From a checkpoint of a small class-conditioned image flow-matching model: widths [64, 128, 128].
Rows from block 3, named by matrix and row number. Rows with one number belong to one channel. Each number is 500 + 40 x the weight over its row's rms, rounded and kept within 0 to 999. All counts start at 0. Numbers have three digits each.
# convs0: first 3x3 conv (model.mid.0.convs.0.weight, 128x128x3x3, standardized in use), inputs 110-120, a 3x3 kernel for each
# convs1: second 3x3 conv (model.mid.0.convs.1.weight, 128x128x3x3, standardized in use, transposed), outputs 110-120, a 3x3 kernel for each
convs0.94:474500485559499495488458462553491484509487530489510593485528486536520526455497492465471518503522515507474540482465476494524531508509534519515559527512540541544495475492478493538507454507561556538501486439523484461507484533439531576479455501454497486535634561506534475582471443475499443566519477476
convs0.95:537464506583456481527521447528491455482496529442482482497487484531538494562597493487541459473531505483498563486484497495486490517509498548550537550529522533537489565428472555509495488540425513526524503538508508558500482481347616492421384512554454578504465459482481540488472503496593432560539469479
convs0.96:538464489484442525455508481432488477480527515502498566477483555470477493517525502493465531519521445498562525511590533503491522491461476459549416472444451559492484475498541481440494550534508505509462512504476475533520520454412614504409434482446465499491487449442537488466471458564512540596514490561
convs0.97:552534512500513465488517465582490530506455502535459498510539519507538471518566532450533472511497501498463492478480447484454502523504537569436464506505446561497488491504519575526554500472484457503517498464479500543571428563406510493498408502564449477531413516518498434430514486498543517492498530432
convs0.98:488517451520460489476516466534558496525436486513566526486514553532493456516551489525514491504489463492496534530528529509537516473589463535550531460479466553513543450502523474498493501528538498490509510490466490514511490507388491512379530477374502611553514465488588510563446510495450586556460488459
convs0.99:472431520527472425500513524489478526490456520524544608488502479502482484495538516505467512526532575538548525533536587477511522515480486493478477523546538521473537489454493565536492488454455440499520522506506476530515477435429505490602566478482445479534439584548506516577496512500499437507508528540
convs0.100:457488493551546524507483556584475481557543488524502473504521495518537520494535485566487496524527495507489480480473487490439488504497504614492511477439474513495539476453480512498532483488495512505515486492500499535509429473496503499482562495445512467513517482492576496456571508508473471497515545515
convs0.101:528483439465508508560489482518505428527561481493430554528471479521544516472480496495489532483515501460501469490470506516456490475552535516571510465479521506508496462511523503509521507515509516525486498528502514484502569527541476535446500555563586531534527491526503514550487491482513522545539420499
convs0.102:481470471528571584473435483459486478511497437453383513518500522471503488515511514445476473457469492532539480453459554490471506497517540512480424481521544466488530502467499476513500553482452509470475460493523485445461499471540467468489510507491486497485469496438502487522492537595499498479488454547
convs0.103:479547584469485449480488496451508513619486515500576517483524538541528520567556502451487513489507534494480509501502459488510466530472507496458426523484525493506529545525491489513451482511483483477513518457506575519509489542548389494413435386442415501484542490478468504473534553609488459501515490570
convs0.104:449469499420462409425552449491491485481550491485613485465503506479508519505515519521486493485523539514504507483534518450476511435479574533536552528469559547465543478525548524499527492568470489477535517538542520540519441490412492488541526489510512495558491473530547535550551470463518473442561536472
convs0.105:478471521513563513493483504511438476559517493517452547506510472535531520512502482541537457514501527473508534495473471521523479472513460499480437548538528461462421512460504460505573520532464510504495498486507492490528517509439510556474490459514596508490536512556533426469501531527492464450486478465
convs0.106:445510447488504524476493474464535478533595573529474481453508471471497487553532491561505489474561501464530509551467499491512474523459465501483500498515491471458464512502468535447502489507454517512515520512499460478514480394482441478451517513540481554447585514583426437454493491514487509518474486493
convs0.107:513470480509444484528492492454439402447558424548498482427514521548504453499539496505462548513551488506504494472496511448521528459501504499497519575495481548557429463538435482545503515500440492510523471477483498536515453428358441480535535386500505478474518585452571588540487477518525514464480569501
convs0.108:530474513501490456520543467525574445523536429481480534486464480479495495492515444495532493490537466507487508531457510548506501510485509521483524500483505547510553480469460515472515513473509523500539496514517510527495541541456597664546563372310512487499518585544462524482499434501512477487524514519
convs0.109:468488480501501478534482517487577560534497543543519504492496526466493550519453526571533482509545468492532499501472480496489574453488510523472546559515458500446472486525502482490518533501460522529549487476483530471476452500472540546476471466564536565510526578463598517424520559481524439498516474499
convs0.110:469440487444448482511462504497513510459499542524515569455487556497502540452486546481489484492467514519524480502562506532488530511500481531512521511492478530530514491510501526518560470450481450507436504494481501553543486501536514474532469517551495522513511534431421491491481559479439510558485535524
convs0.111:474446494481474456500472543494490559462469561486484609526529518508511546488534520535535499546516533498535538502485493500489470449492469449421465501468484600510489483441475498458446493491524490480510506492533518532510543528508397426466453471419465414409471497470588533533475437474515472553475500520
convs0.112:529506533482486504581512516530420404508508480501554530508462505565504471510460483479499472494507448481524451521531537538514523523484504525512517505564543488522487496464490611542466542517528480497539512517506489473488558433396591519472435545484480512479452444467571493532477504528483527649467509522
convs0.113:500545503537467538543512499491505529471478465505499540532485513491470530497473452559433557543466509457472503509515569555506499507474526463520478490507515483534573523468515532492469531445489493516507559507489480486466463501547706482487304469544514529482422471460487461515479548508496457512546491550
convs0.114:510509491474432513492533479547562509518563478490505440481485502497504493447477457478536509457465516460541477574502452533545506522495534457497451489488537515526442509544498524474475448504461540492544505461494477476496576455473414552498472446489457505502420503517468532430441488455518551513469518516
convs0.115:519544471487538528430495481473406505506530465566519484538476491505475478491492469497495466484483451466474503528491545497475553508547503487509467524453423613466469465508511474457467467483486474476473475500499519499561568450446604539512556474476505455455559544451572513533490450439544479505514431486
convs0.116:524486472472456507544468406595524569476467559512540479509506472515526488469471538455507503568549435464511457517495546555529504568525508468515523504513501395489501520555464494474526492504524492499495503497494439484500562414454506462485419463576485569498471561540489457519428479474446502450565535510
convs0.117:569494509465463457466467475467490491544473495451445445513536486525490500516525486494510509517510507547522495543532548538514499505479492477487457557489459436453421562493524562462514525483475515496514457463495509470467539461386412529446446438436474454489525508559413420436514521579494508493445441449
convs0.118:472412480498541498477465490398480488516495459467470502537463522489515504513514499507473537441475486544474514517475491544465505536505556493539434466486566528458451499630488511538562491545509522518483501515452544561510486488457470485487429510468518374517517586487442466471490501526498543521381422513
convs0.119:462540432512447438449504521465444487497461532461468521553510440511495483532463463476507454490438505497488480526555484462532531526493485427493535529509471458567448525540521495491502513483448506465480507495547567498502563485446530565511513507506456529423447452412450447444518521539535460483502538551
convs0.120:479477489526472506496480480494501495451529507470443469492505510519504540522518518527467537507551531474575601504498606556532523522505543437444549448463511455442517472511549564500550496506532520474529499521562490546564473421461463485527486436433445564487466486471431494624546457466516513479492540470
convs0.121:470420511523544491437494521443410440494526470490549508492500525461527523457469495501541499482494471451482516506533530552494478496459470474540467478487381517467500449441485483476461525548454527496481444479502434515506560485458502477442456475536494550456523463426530461449485491507491506496456552549
convs0.122:452493529439516507449495511446486486452466506417477539510533513479533539476525489502526541526525535519520513494496546519519576541515529443535484429494503412495493494527508495522528519538543538504552497508527505527517486431581443461566473459571453521516428532529377556532454499514434451515484505519
convs0.123:526451470491501493542522570575564561550449506437503509502492559503507519485506495490488506508569512471439470506503498470494488542563519561598587511460523443466540445477490508559480520554501468499479482542512459472524528507439522477511448514519526494566506451394429505563526530525502549494486513527
convs0.124:471544466461501474393474535509492504573473594452448533486486499483459492505544494478493497535514467558431484545501526450461452526505507540524475466486524547507453568531498486532505507484517536542523531515523491485519446455537479534449497526446514510483500490506537536528484475451463462577478452519
convs0.125:480481536535506511513482468526503584512493412559527432497501511512505519516475492516533484493473472492520506498493472512502519474498473526429453523461492481466561478491537527507461526565475520487519475520478494515562458461540537440573454438403491514536532459414576495479456427495485542485564450512
convs1.94:483485466437433452470481502460486554551550468572527482516529508465476520464489531533563549515490425494538484476437477463484543447503486557550496548475473500463598530455449479497447512462500564551524439430500490482565459525483449516492424523471522518500521462442538491469474385388490517493495478489
convs1.95:492479490530515492524492483470503577467513543546601558487551533527468523540535552450599525494475478455484461563534446541495495485529487514447545501501544499524482463549516456490491504482570515530491504544430555565445487503466523579498508563397440504490550459509490460525499431542485389492485425479
convs1.96:564538548568533509546546500490458514502453438537549586491495507539523504547568505490484504519487457477508505494483506512508465483507430515472453509444511529478524501515472482515440499507496461467470496517465566499509457444488472541554453551545487514532570547580520497570529508540457433456464483492
convs1.97:493510503510540509522532484529480486523521501507487437488516479513470510529513480462492475454446463536425458474489504498506511502542623438521440472508436423491445580430530460447494450498524405484542501463504519440442421430456494481443457426458462489472431521453477535502501551482524539516528530546
convs1.98:470473493442442484447408463541506448514527552540473555497513494475426449466459476513488559500460418511467529496459509544537525541536504553559575546601572590555499504510502493502461492474479517529537481504515562526639519528460470510499470517491557566516547501497409454411486455476513471418524507521
convs1.99:511474499517503538542566546511504490481506539557476506506501497473521485521527557524476503556549534572539526499524429445492452469443465573463450515450449503509574534521442534489498616591522475503538503486437574572499540518529568510563517537515522445514442441466477535560483509560476454555490499505
convs1.100:436465452503527495450522527458485473461468447535474478570569533452470519504512520481543538526464473525491436562481471515484533448479515504483378499528515466448392544469431456512528510500535520478462598493547517537499461458420468494510513505438549535477504507533553535495423478485518498433504496494
convs1.101:466506459494550501490478475415515491466504541453473544528487492511495474523528481509497528498494496474512528502470460524520552467474532490457417494452504497500516456516481542555546468472518480510549450463444511517461478562509506491480447503516506585467468495490479457409456454490456500511456503498
convs1.102:582529530523505489571531493469529575497513543617560569528533511558522517509489473493410504540511579490485493474493528507512472497538545457531471511515589499549538549491508440433533515496574501530585564485530571554504446562496530530495470469485528531505484470449547482491486439473520526489515517560
convs1.103:446404486505525525480496506502487537574562536518455405513565593480502521505462442542572595517500516587543519471562519482474463533525530517517503478503423515525559532522514463443490440512511565509545503498464484557468495446440469431431536589575500455479490463485567520460475444513482559536429421471
convs1.104:505434450496487471495540522528566561497547485518511536461480440495524511450494512491452468494510521480539506492496513512515519502470496556525532456557540497474472516495474520467477544542493477453521527440458585545465507561563451515460464526484523558437528501510442553540515527481561508483485570479
convs1.105:422439438454487494471503506470487384535506470455540471487510561474459464464470509513516514522547527514496505497498520507503517501491506502388448524577555566545433514442502534542498509466497522500461489495509457508425510485434393507489469476466522535469517504526501446494462465446535477468465486428
convs1.106:482483483443485536548562536472432473519562523501489485486489505521512449532557547494539550551507482534546462485470515495493479418412442520536529571473456502538462470473510559538574506470531464481492510500516513553488555536488494470498539545541554547541482485503465488452481476515483515495474519579
convs1.107:475485495503506545514511541606544529546510541554594549557492517471500487488481504564558573489547578525497588504460428483506473549447473553633523536559545531476563477491454583485519521539476478600599583508536520570586502492503468547456492460504562492534504526483564566532467509518476499453507575557
convs1.108:513513507507505463498501502510570524484488473516547580539503549518500533502505523532636511484459477487474533531512506511498414519452460536519608492530577560567556467550471493469442492475576480507463524526481456472460499464453444548469522463435500471485450485526416451482555493591501477548488494483
convs1.109:461470513452471500491480505474528451580562477500479496461464490507502560444445512482549490519492518561486475492480506445454550585504567465501525534496453471510448596501507581527542608490549504534561491511535488511506526530544438498546470500528535529517595509496532473489569523489502484473527504540
convs1.110:505525518476531561497519557483492470497535452502509426481491511457493496501483475428486525411456487516516556508519512484509487421434441452553503518466391478517459555557479553472510468478471498534546500499510552545576526523528500542546498496533556540571481492525566560531470494498539507498494498516
convs1.111:515515510538546547554568543498500555522450398509504492506506520517456465533501509456468438492499446513470425470499525489486546502501495471404462477501479551579581452498548503494524570573578557521497515500453540566483515503498541518477481537549500527530508499472554546535451513481414414484497459468
convs1.112:494495507518493481533499500521584587545539490549521565459474510498466486506545541501492595552489552502558539558553510495549527456515515483449533511474553441523520392449479461530478519490422497503488447487449537443512465454473522493539501478538432467542512441559467486503479464534485446500468487518
convs1.113:494490512524521474497478461474484515513432498507451579477525546523491423505486479497487544520519487499532456546560494536533525463522565593566462520475517533567619481485532460520567522480425424478451491514473473496451476474457515472532500441556430507485452477541450430476465495510471510515464493499
convs1.114:532497535482454512457436513509492505552441468420436489487539524486435489511457492478434493573518538499499480466497541501495529558604511501463485445451484548517550559549548489476458438488537539491549540541508490549472500509494449503489490438464542520532496447497552493470526458539477499513547460548
convs1.115:521536508517510496512540474429502523483477483504488488518557529529501503535528546455469507531431471548492499540512501560498540514539524517491501514522416535490461532599508517571491588575540457516486474594524523513422461533469483583467456529428447470508447405482482476503444504450493472513509541524
convs1.116:517489435420432480459464512467562462530569552428476493498510555491478460478468477563551586593480490513474471395465523513523536556517552466514524472467426464454422541472526456478478439456541573530577510556547517436522560514466507525495441493471560523503508542469558511448523483465539514497528454503
convs1.117:531530521462497497516494495519504487595512491466497532521506497491505477471460495507516501451475484469469437493501507531488474531492470514552584507469432461424426502540538468470443415466421515521510475492509454493432519510511503524563479469476510514501449497507477453503522536513485488507574516541
convs1.118:483450433494507481499516505442531488580552459509492429534464492455491488489440442560462507515386530584537595474547538505475425467534492536558441585518531595574584480464503420492587477567498539458512496497515502485494467499507456517524456492444585522567527471480514495508469473509533530491510580498
convs1.119:494546556504512510493513505566525523546526526517586601484529538507493504544577543462541461450443452439417468508528562517532515497480460441489502385554502481545499571459539459469548456476516454417408509431432541465428414444444511616574477489471447421467501492530500476452478483501462526491481497516
convs1.120:522516520470481519449471525490515486465475495494445477490470503520432527511396483511483473449468504416494503534464485513422480551496492559483491548472545586445499474463491512492506480534500483475523424514509460527516572508485491469522522537552528568492539491510491444485478457499530508490546555479
convs1.121:593573609526523567506538512500471515501510541541572559455498497483517494522538528463493533455448502494509504468511541508480463437428481505552525514526461532540520573529522465530553499486509453493455464437417516450418453445515481527532436461466463545530460472508535461489456431512541511566475480573
convs1.122:514526508496536489509511471479455519454481485492482464481496477472502469457479440526494501493475482424443468466439436524509474539527505486548477434452543465570499448483440474487451449468458541527428494518479496448491517512475480533519471522524531557523467548491496532472460508511412493509436505502
convs1.123:437483473463493487487474491446455383474461466473437468491521563438461479487495502524525502491462488492521534492503481513522463487512576518515514478560521421431500527468512514501528424484480505527484524507528449482483459441428500495470496537500549483516569567520521416440459440484566474520512480485
convs1.124:514453499492453471495497528464551510526452422491408453516525500466451502442491504427466493547495539569492576564558499514569514493573479477468491418442485476482437524514448543477466514588523483509576535502505535491524569483484467548565575575520553554489512485515536607488499534490516523538460507508
convs1.125:473463470496461503463488503493423472514623452469523463455490515466478517484483502512456507482502499504493503479514495430494515489431499488544503499472441494435497602498430515517495523489529519500491524534531492539531399470496490545509455492486510520509556499493491494498492530506473514476513544539