config = dict(
    num_classes=4,
    scale_shift_norm=False,
    nesterov=True,
    adamw_lr_other_params=0.0019,
    weight_decay=0.1,
)
Rows from block 6, named by matrix and row number. Each number is 500 + 25 x the weight over its row's rms, rounded and kept within 0 to 999. All counts start at 0. Numbers have three digits each. After the name is the row's rms in percent of the matrix's.
# convs0: first 3x3 conv (model.decb.0.0.convs.0.weight, 128x256x3x3, standardized in use), inputs 174-179, a 3x3 kernel for each
convs0.17 094:489493506538507535461490489474475495479491492476518541524490510575496534493484507477441493453416438460480511489470479514506511479480496471492495423451452499459472
convs0.18 102:491494520469515491504514536539557523517472510503491499461474459468466435502527505519517482542495492490508482505486482487490464482482490492502480524470465471475447
convs0.19 104:469456458437459508518500473499515462510529503518522501473475477494535491498510499537495455491459471494495537502486488493488516482514511463453515464489502515505482
convs0.20 099:508488499535499509529515507475503504521491525526507517511521455474478410515514435511497507551533527524450475507523525503497526513492492490503470514503472462478489
convs0.21 116:511505524511498521509500513523506510502510528514511513498496484491500476508526519501502502504506504506523524505514499510506483505507482493491524473477503484488509
convs0.22 104:488441499493482486507484520523514509500487465515513490492522503508497521507513464488497496509499487518516505482496501481494475482496494516525509496526520508493486
convs0.23 102:502509465512474516460462468488510536456508532497522501507467485454452445532511582501486507498552566507552533495516504513535508516492478530468452521526552521542509
convs0.24 100:529534485491473480503532533519492514540515515495497494498483464537529485533484501509542517515459456488451476482484527508520514514526508515544530516476488523482498
convs0.25 095:514503508548524477516544488471461483529503483552489485493487507505526547504466494465498500497547487502526511499486494498491479520485452502493503503524519506497516
convs0.26 109:533523490499463464501494491514480516511470520490503528491482483499531471487520516525507501488500512517508524514508541502504535503491524522529493532509557488493505
convs0.27 100:508522504521482477507493456518491505508490507476452497520521519522494488461450465469472487475493531516506470483460489505497487516516507496468479470513464526554503
convs0.28 101:452485496486514471461462484475505531496498514493529536520483508507507485534570529504511557516484525494480487513510499509483497505514525515526554505505515482511514
convs0.29 097:512472469483480464470491484534525471464467464551498438425462481479490470503481465538469450495411458552496517476525521472516541519523511482467476499470501522542540
convs0.30 100:430440483479444482481467487509490490517529515491523511520533453545463504579505486488529490506512505469491512481501494540494503534519515511535532500533507468496491
convs0.31 096:531507538508485547514506540542503490534507436524516482530506548446442494527499530519543515515507487503459502477486472482489485500526508550553523538493493467435482
convs0.32 098:486506527526534549508506515436496527460478523457473515501508502490559502424504471476455486494482487499514490481495521497498514503473500513502505520491500500501538
convs0.33 098:445519490500491485479520508504470523452448525463516498457472485395477509430487462497494469511524509546533493499495495491483471503474476528432476496481487517513500
convs0.34 095:497454481517508516515473550488501509491526533500499500505494493450453498496488490518508503485526520533572528469479492483511503484508507492480478508508515540515520
convs0.35 095:490488504500490504520521499495481494490496515510520541450465476481457487523508498513491474506497507476481468504513501476488509498483515520491500528491467537505405
convs0.36 094:498519524474491472508479482460466515461481498519463485485501474472488483474461501505496472503502526502499507504487495504484504507469511515488487510503507498523528
convs0.37 108:564521503531487496518479458518494538493518478509456462533538489508535544513529471526526527510502475499462493526526514542512489514517527483538535503515515509465466
convs0.38 103:522513513523492486494510493524552500535561517535556495499503504520540530532499462506485527507515506510467462493505500519506480486494493547542524551535538509501488
convs0.39 098:494462472484486515477497500449457483483492466465461477479502478491459494523481513506515534453495482505517513511512499495510498472501500527552536543512491503514481
convs0.40 102:495497486492507514493513532505462472529499509505515480503481513486464513493531524549530523506488455484494454512462500516490495518478490484500510504477497514479517
convs0.41 105:512474480463495508510496495469503500459521515489486477470515489472481449478441440495512504464506468459529492494505465530488507496487477502489474519558503514525491
convs0.42 098:495510512484521500476441450464482514482442477490467510511520494494434480502487495513493462525501445526507514500479514513520494519513488516505519491459501497511497
convs0.43 099:538564563522544501504520485528490465529493499519480499481527494478507498475499482484486491467467507501500496502502507498496499491486520513490499488460498502485483
convs0.44 099:569540520517480503503493525448513509460492490469501465483471501464481481480542488499506505509528516517506517503501477489479518486501536496508521507555520527530496
convs0.45 102:541520520528540501483514533496481530498500563518502546550521514506512476496496493504489515497515528510518530492494496510524472490501487513505501517508486556558505
convs0.46 098:505486487511491492522497484493521500511549484532557487452522515507567575512543518479522477452466463463458448511526503505474509501507515504454480485489482463496475
convs0.47 094:499520504503543540502525539513490519490490499485489500463476547463460521489481480520482507523533523534490492548526515530541498539535517501510514480489486470476461
convs0.48 093:482489483484465420498459463462486475509492489546525526483461476486487475504534515480509485487509490471499483530530494496518522497497518481497476479490493448466486
convs0.49 098:498509486476484492486508507572508572533542521532503526443462505522533501538508520509478475518470519534519521480492530494490527495501545491541535500520487489499480
convs0.50 101:493501493487487463490498491512475542512541510493531509540542479511452456545478493522534528478520499445511513491480514493507500511500475512547466495468485483477479
convs0.51 095:513536512539512490529520518508507498495512469492534516471489477498517509516493500528498488508482459506485478508518513510501515526488516519497502510488463493496474
convs0.52 095:548513507515493518515502493505483489517479488486511499501543505539530517538494474493512525486523519506498521508506508477490517472495492488491497505506498508522514
convs0.53 096:428466486488472466520529510463498476475505455491491491565562569542517516521472487512476510516481508544551548478498520488494522479520530516499493487516521511546521
convs0.54 099:492494520448470503470490524516534545502481496520477480525523525497463474485525482530505512496520507495454458501509506512487497502490493509517514508488525474498536
convs0.55 098:480444475475512527510534490482461469546496508522475487478451513539515527509452535517510500500466557483513540502556560489503509488485488508495512480497485502491491
convs0.56 106:531487540489480480556507519500559542514499545556530519463457496486489520472508472486480494493481517476497511515484529472487500508496514459511557480529526499515543
convs0.57 094:463480476491496490501489482491510547446540517470497525456482552467490530522510532474503502539549534536520463471488483494486477511469471458482499468517524508491480
convs0.58 097:507470518507482520554489489514488446549479456495512497530481465544529503524541544547520510540514503513487494500519489490486478485496494528485517506490503517509513
convs0.59 097:526493499525534536514498533469510468511503514495501483505524493511516520477434449541526537472508503490515485514485489492507522471512529536463497477529508493521520
convs0.60 102:510488465575475492558550509512478478518489475510497496492490442452486450467491499497540501514527523462524523506507502523511495495477521522497519515461488501507537
convs0.61 102:528475495498502507496506484477506441485519482506446497505528481553517485507525477502477478509511497503533530487509499495491498463477505498439489462441484510547499
convs0.62 092:509525528517486500524498488536527451516529488474491495459512524474511517494466499548554531486481491510506499493496491507490481506504476582559514505494475475517483
convs0.63 101:500525497498500468487500495517486508479515497475498488496526508494541523527515525512515496483468465473477497499493519502506524500530515511513501458437445491473497
convs0.64 099:470486486458503491463470527518474477549462478520476477512501494512526522474509486498532495507490500492484547497493491500471488516507484517503505506503479498492508
convs0.65 105:499496468513492489510471468502540481548515500550492476499499465503502525497523534510504468542523530517482516510488537476502513513480531510475547483460486480481488
convs0.66 100:486509532465473535459460521502471511460468494499494496531510487497508493484531552479512501495496467451456486478467490502518496510503497505521485513502506486436447
convs0.67 095:509498507528509512501515503490518521508511531512506509457506436527536482482482505505507507486494479481508499526473478513509478502487469507489508485491503492507487
convs0.68 097:516494505489460466489501490472489539539512532527571527485459494491510525496511496474497519468479514489477513510505495509499521509520531499490484482511510461512486
convs0.69 096:517507501488513489464498466542533490527510504514482478504543527512535501524550529498477489547530512512487498524497502494472454495468483518523514483501516541524477
convs0.70 094:567541537496509523511519508452502497499513484439472521578534519561514517481487456503502518493471493498503449521524519522536520539526509494477477488453478491478486
convs0.71 095:508474490522536515486486475524517496493495514524468516478513479524545495528473487504484501537472450527511520519531505529504508490472478492497513492457465461489466
convs0.72 097:479467505456459496468441499496494498509475478508527470476477481449455478511493499517496527524512514521492501462462463490496464510492460478491516497513497520507474
convs0.73 101:513536528480516500501498497509523502549535509485514502514505533493465470444475497489474481487477488512492528496495549528521517483479483510511477453504454505499447
convs0.74 103:488492481512491506507503492516485485479466497494473519478497495516538538477476452442427446465500511513499547511480479496461480480459456477479463523494485505501483
convs0.75 100:514495514540520549537510482471509508524516503476496461525541538524530512474465491504499516504489515547552520501490529507508515492502489527466457511484480501529531
convs0.76 099:518455464561551492465522493499493485523492478465486498475469488495452480463485483518518510482509483510447484491472501502460530482498514504514501504542518491495482
convs0.77 104:509509540513502526557491482483483492499508465461502481497518471516510449489498487508486481461501486500518505463496492500509484497507505480453479473493513462485494
convs0.78 102:495516515463496522486461505484489516536524494511550513474496527512508527483518498470521480503499523482497487507482523455507516502503488491468508494524470486457498
convs0.79 102:499492490482512505526503490465461469497491485507511496507537512505537537490473497496503525535578528521513491474506516484498514513482517513558552513549512524517499
convs0.80 108:508499458491503502523518498478456485463478508475501522510513479488503476416474500477505497461482505500535513521491525512491547528556542490493493507511513531519480
convs0.81 095:506513475508520506495526496514508479506495526508513526464478499462491452508493455530489482497519521468488525495474493509487493529499529523550529509518527488465517
convs0.82 103:489494531531511476465532487498481490497545513502475508449496489473461517509479535503491525497515454517486435474502496500505494517494517556527497492503527459510475
convs0.83 099:537526518470438477474509487487499539466543528477530536454493489487556509517471466453485453520553526505512456497487530501490510488512532477501451481505541477491513
convs0.84 101:507454486460480501473488504501478517497496546506493489513497512514449467511506501532514508525503447541509464517469485519510487529489513503500505491511482498492487
convs0.85 102:485495509498502515521492459482489551474503517496510512501471472484507503466517516504489523472478489506494540503505520502507526497484513500519537518469491482464499
convs0.86 099:484498478516493473510479475501484512524470505496516548480510505486527490484467483480497488464453458519508515503505516522490525495507510504474535488469478442481504
convs0.87 101:487494474520484479505511511541491477525510479530500486484513469498564485512530468494494501541553532481493506508519536507553477530518501531502516499561563462476504
convs0.88 100:509466513479463470480490494472504480498522514506529481458466481466495488454539518498486489507483514477503487478486495490532492500505490441498487488492476492477479
convs0.89 098:527510514499474502501500483508479495496461500530518505498519504560563540486471523496479542473495516480573559492486477517478489489481496503518497509454496499504540
convs0.90 098:491495501511510495503531502552500502553502486538506540510504471529495484448492488482487498484473480454530506508523526492504509501497463511493495499460486469462496
convs0.91 102:515466513513496528526492510503504497462520516514477478462518553449458466486473491533500523564510536538538511513505454540498472518497476518527503533528496514557496
convs0.92 106:532511502510501479455459484480498549494541550519522558586493469511484533506494483522496499493491515473457478499483456529524483491503513517495528465465503478476462
convs0.93 104:490489503487496511517480487541512502520532507471520496524554491552547509477524510506508514513523489525520548488498489486506476496507478485475459487506500488517493
convs0.94 098:497523528493484498495487446481520527482517482517517514559549531509476467500438486540540523549563502509567524513511490541494482538524482556551531532554566498538515
convs0.95 098:506502501511489483481444466532506504482482527471542524466457491456444461471446480485516517530572510490531509496494526513516507511507479522490521543521518505537491
convs0.96 106:498520486474516512503489520539531525515512536486486494480490516496458460474486496502496487511479556537464484483496499485507485491473504491501479497511482526523514
convs0.97 097:439484500485483498488455509507491502513480429513497475500465442498516526533535563506493462523526482477448494472458475486479455507494452472494490485519474512476482
convs0.98 099:535571493579602504477505505521564546491525550475540521518533497495514513510517550491523504526560568545545509523488490504466490491485513499516504517594547501540516
convs0.99 108:480513539529512482505518499514483496518556532510474572538556549541547515542507504442525503523497505548567512469483488483483486510535524483526457519488490530482536
convs0.100 106:486479543504539473508511507533543522552511480528465451544525563546501545564557491551522514511500487470498500494509533516543524530521531484520513554533486555503496
convs0.101 098:482456464508502510518517507491485470482510531499478500473477481514523542519505523505519515463474505504520486506501494517504533510516517477486500438448478491497494
convs0.102 109:495510508470485492473465495448453465463457468476461455491492492484489482495521527495510464499496480481506487526531488533525523516518528489471475489494491478473485
convs0.103 106:474451471529488504511482474460481509472483530483480493486478478513494517540523500471478520553571572522543535500519503495515517494518529553521508519534528502532504
convs0.104 094:491477484489455466547491490509481493503453478521480473500483488476461489481513516491469481524532536519527553501495458502476490497497484507522487479511516522523542
convs0.105 100:483491527497499498534514493543521494494530494561556543505486525485501508446514537489465491491490489544543531518482496499502519507515498500529539480514477492486523
convs0.106 101:484474489496484518493490482486487525504462493539516530472496493530504504511513455510535467502505502520502505494479522471468489502499507516504473534554516540516500
convs0.107 100:498529527536523560532533534563513448540490494484476492481512501509501492493501541466490452507480479502471455457495484477511498506491499477496545477454474539508478
convs0.108 087:475491523469485494498485510535483509492478545489500546553537516560530511490486486517553488523514515499520539533523490502532519539554539512526513520498524489499477
convs0.109 095:471487479532515480509513501496525497418515491485504478482438467487502519570518509469480501507527487498482433487484492486486456521485472528523534518482446498474514
convs0.110 093:505466492508492508498532537452452477461457474474486472507514503501454460473497521520517515474492508494532538535548528508492456515470448510523520515492508500514527
convs0.111 100:516508505529523492513508493506528532528518523523522522445484462500556534561608572523501546512568583479496462502468501503502451521500472525506540530549504512523491
convs0.112 105:535530522557479464530474454493451464490508480486510494494507508468504499466499487481525553506493497482524530503513497482522496500506519541496461506471493476464454
convs0.113 103:496499511490516513474530541463492483492508494507558528460465498479504508478520477514472516494512520518510537519470491540509508525514509495509500472522502498472497
convs0.114 103:507479502471492494514516517482530529513538512510487515492522552506505501465451516492525515503526526488531545485474484496467482496483505488511494531504517520529570
convs0.115 107:477456464493465490519506510503492513459500509472498489522524529494510494487526512510528531507532524530529535484478488466479505491492520537513511534521521519526546
convs0.116 098:530504487509517514525502516517528503548513526551554496474483441504488451507489530475523532496550536468534547495528521500528534510530490478485500521563548503535527
convs0.117 106:492500525518493510506502501514463461491476475520500484495529510496515532513477489524531513530580557509543507475478490479518486474485491510529480533580544490529514
convs0.118 097:488543524513523514455514498515511457517509461490522487510496496506514528499520508495513521503513499538517527487485488481488486516494512523514546528515545559539561
convs0.119 096:471469504472486472469516512503512493498542511505550572463497489516497496500505499529499526490487473508519505523523521495481502511506476484479479483538472530535503
convs0.120 099:462495523491490519519525525547516561524527484507459532527487475483473474494483497510537508501522491567578508466461482454481497487510484526526521539519502539532558
convs0.121 099:492485483512501521521534511525492522513534515514526541486499485521492481503504511480460448513511517522507511502514514514499515501493480503554567505543520507492449
convs0.122 101:499496529498495522501474505517484482516451462478497481503505488498473509566533567479474472519499528510560521493503476507476493481498516507514485474523493505541517
convs0.123 095:507478508495525516461471501521478468512454466502481473485491493498447435500495549518511513525536529524516514520509499469491476542481486480500497527513566496502509
convs0.124 097:524514508491508495534526485523549489535538466540488464483464541492447472506462483561574524490493480485468491484512524478513519491516517484501491485492501479471478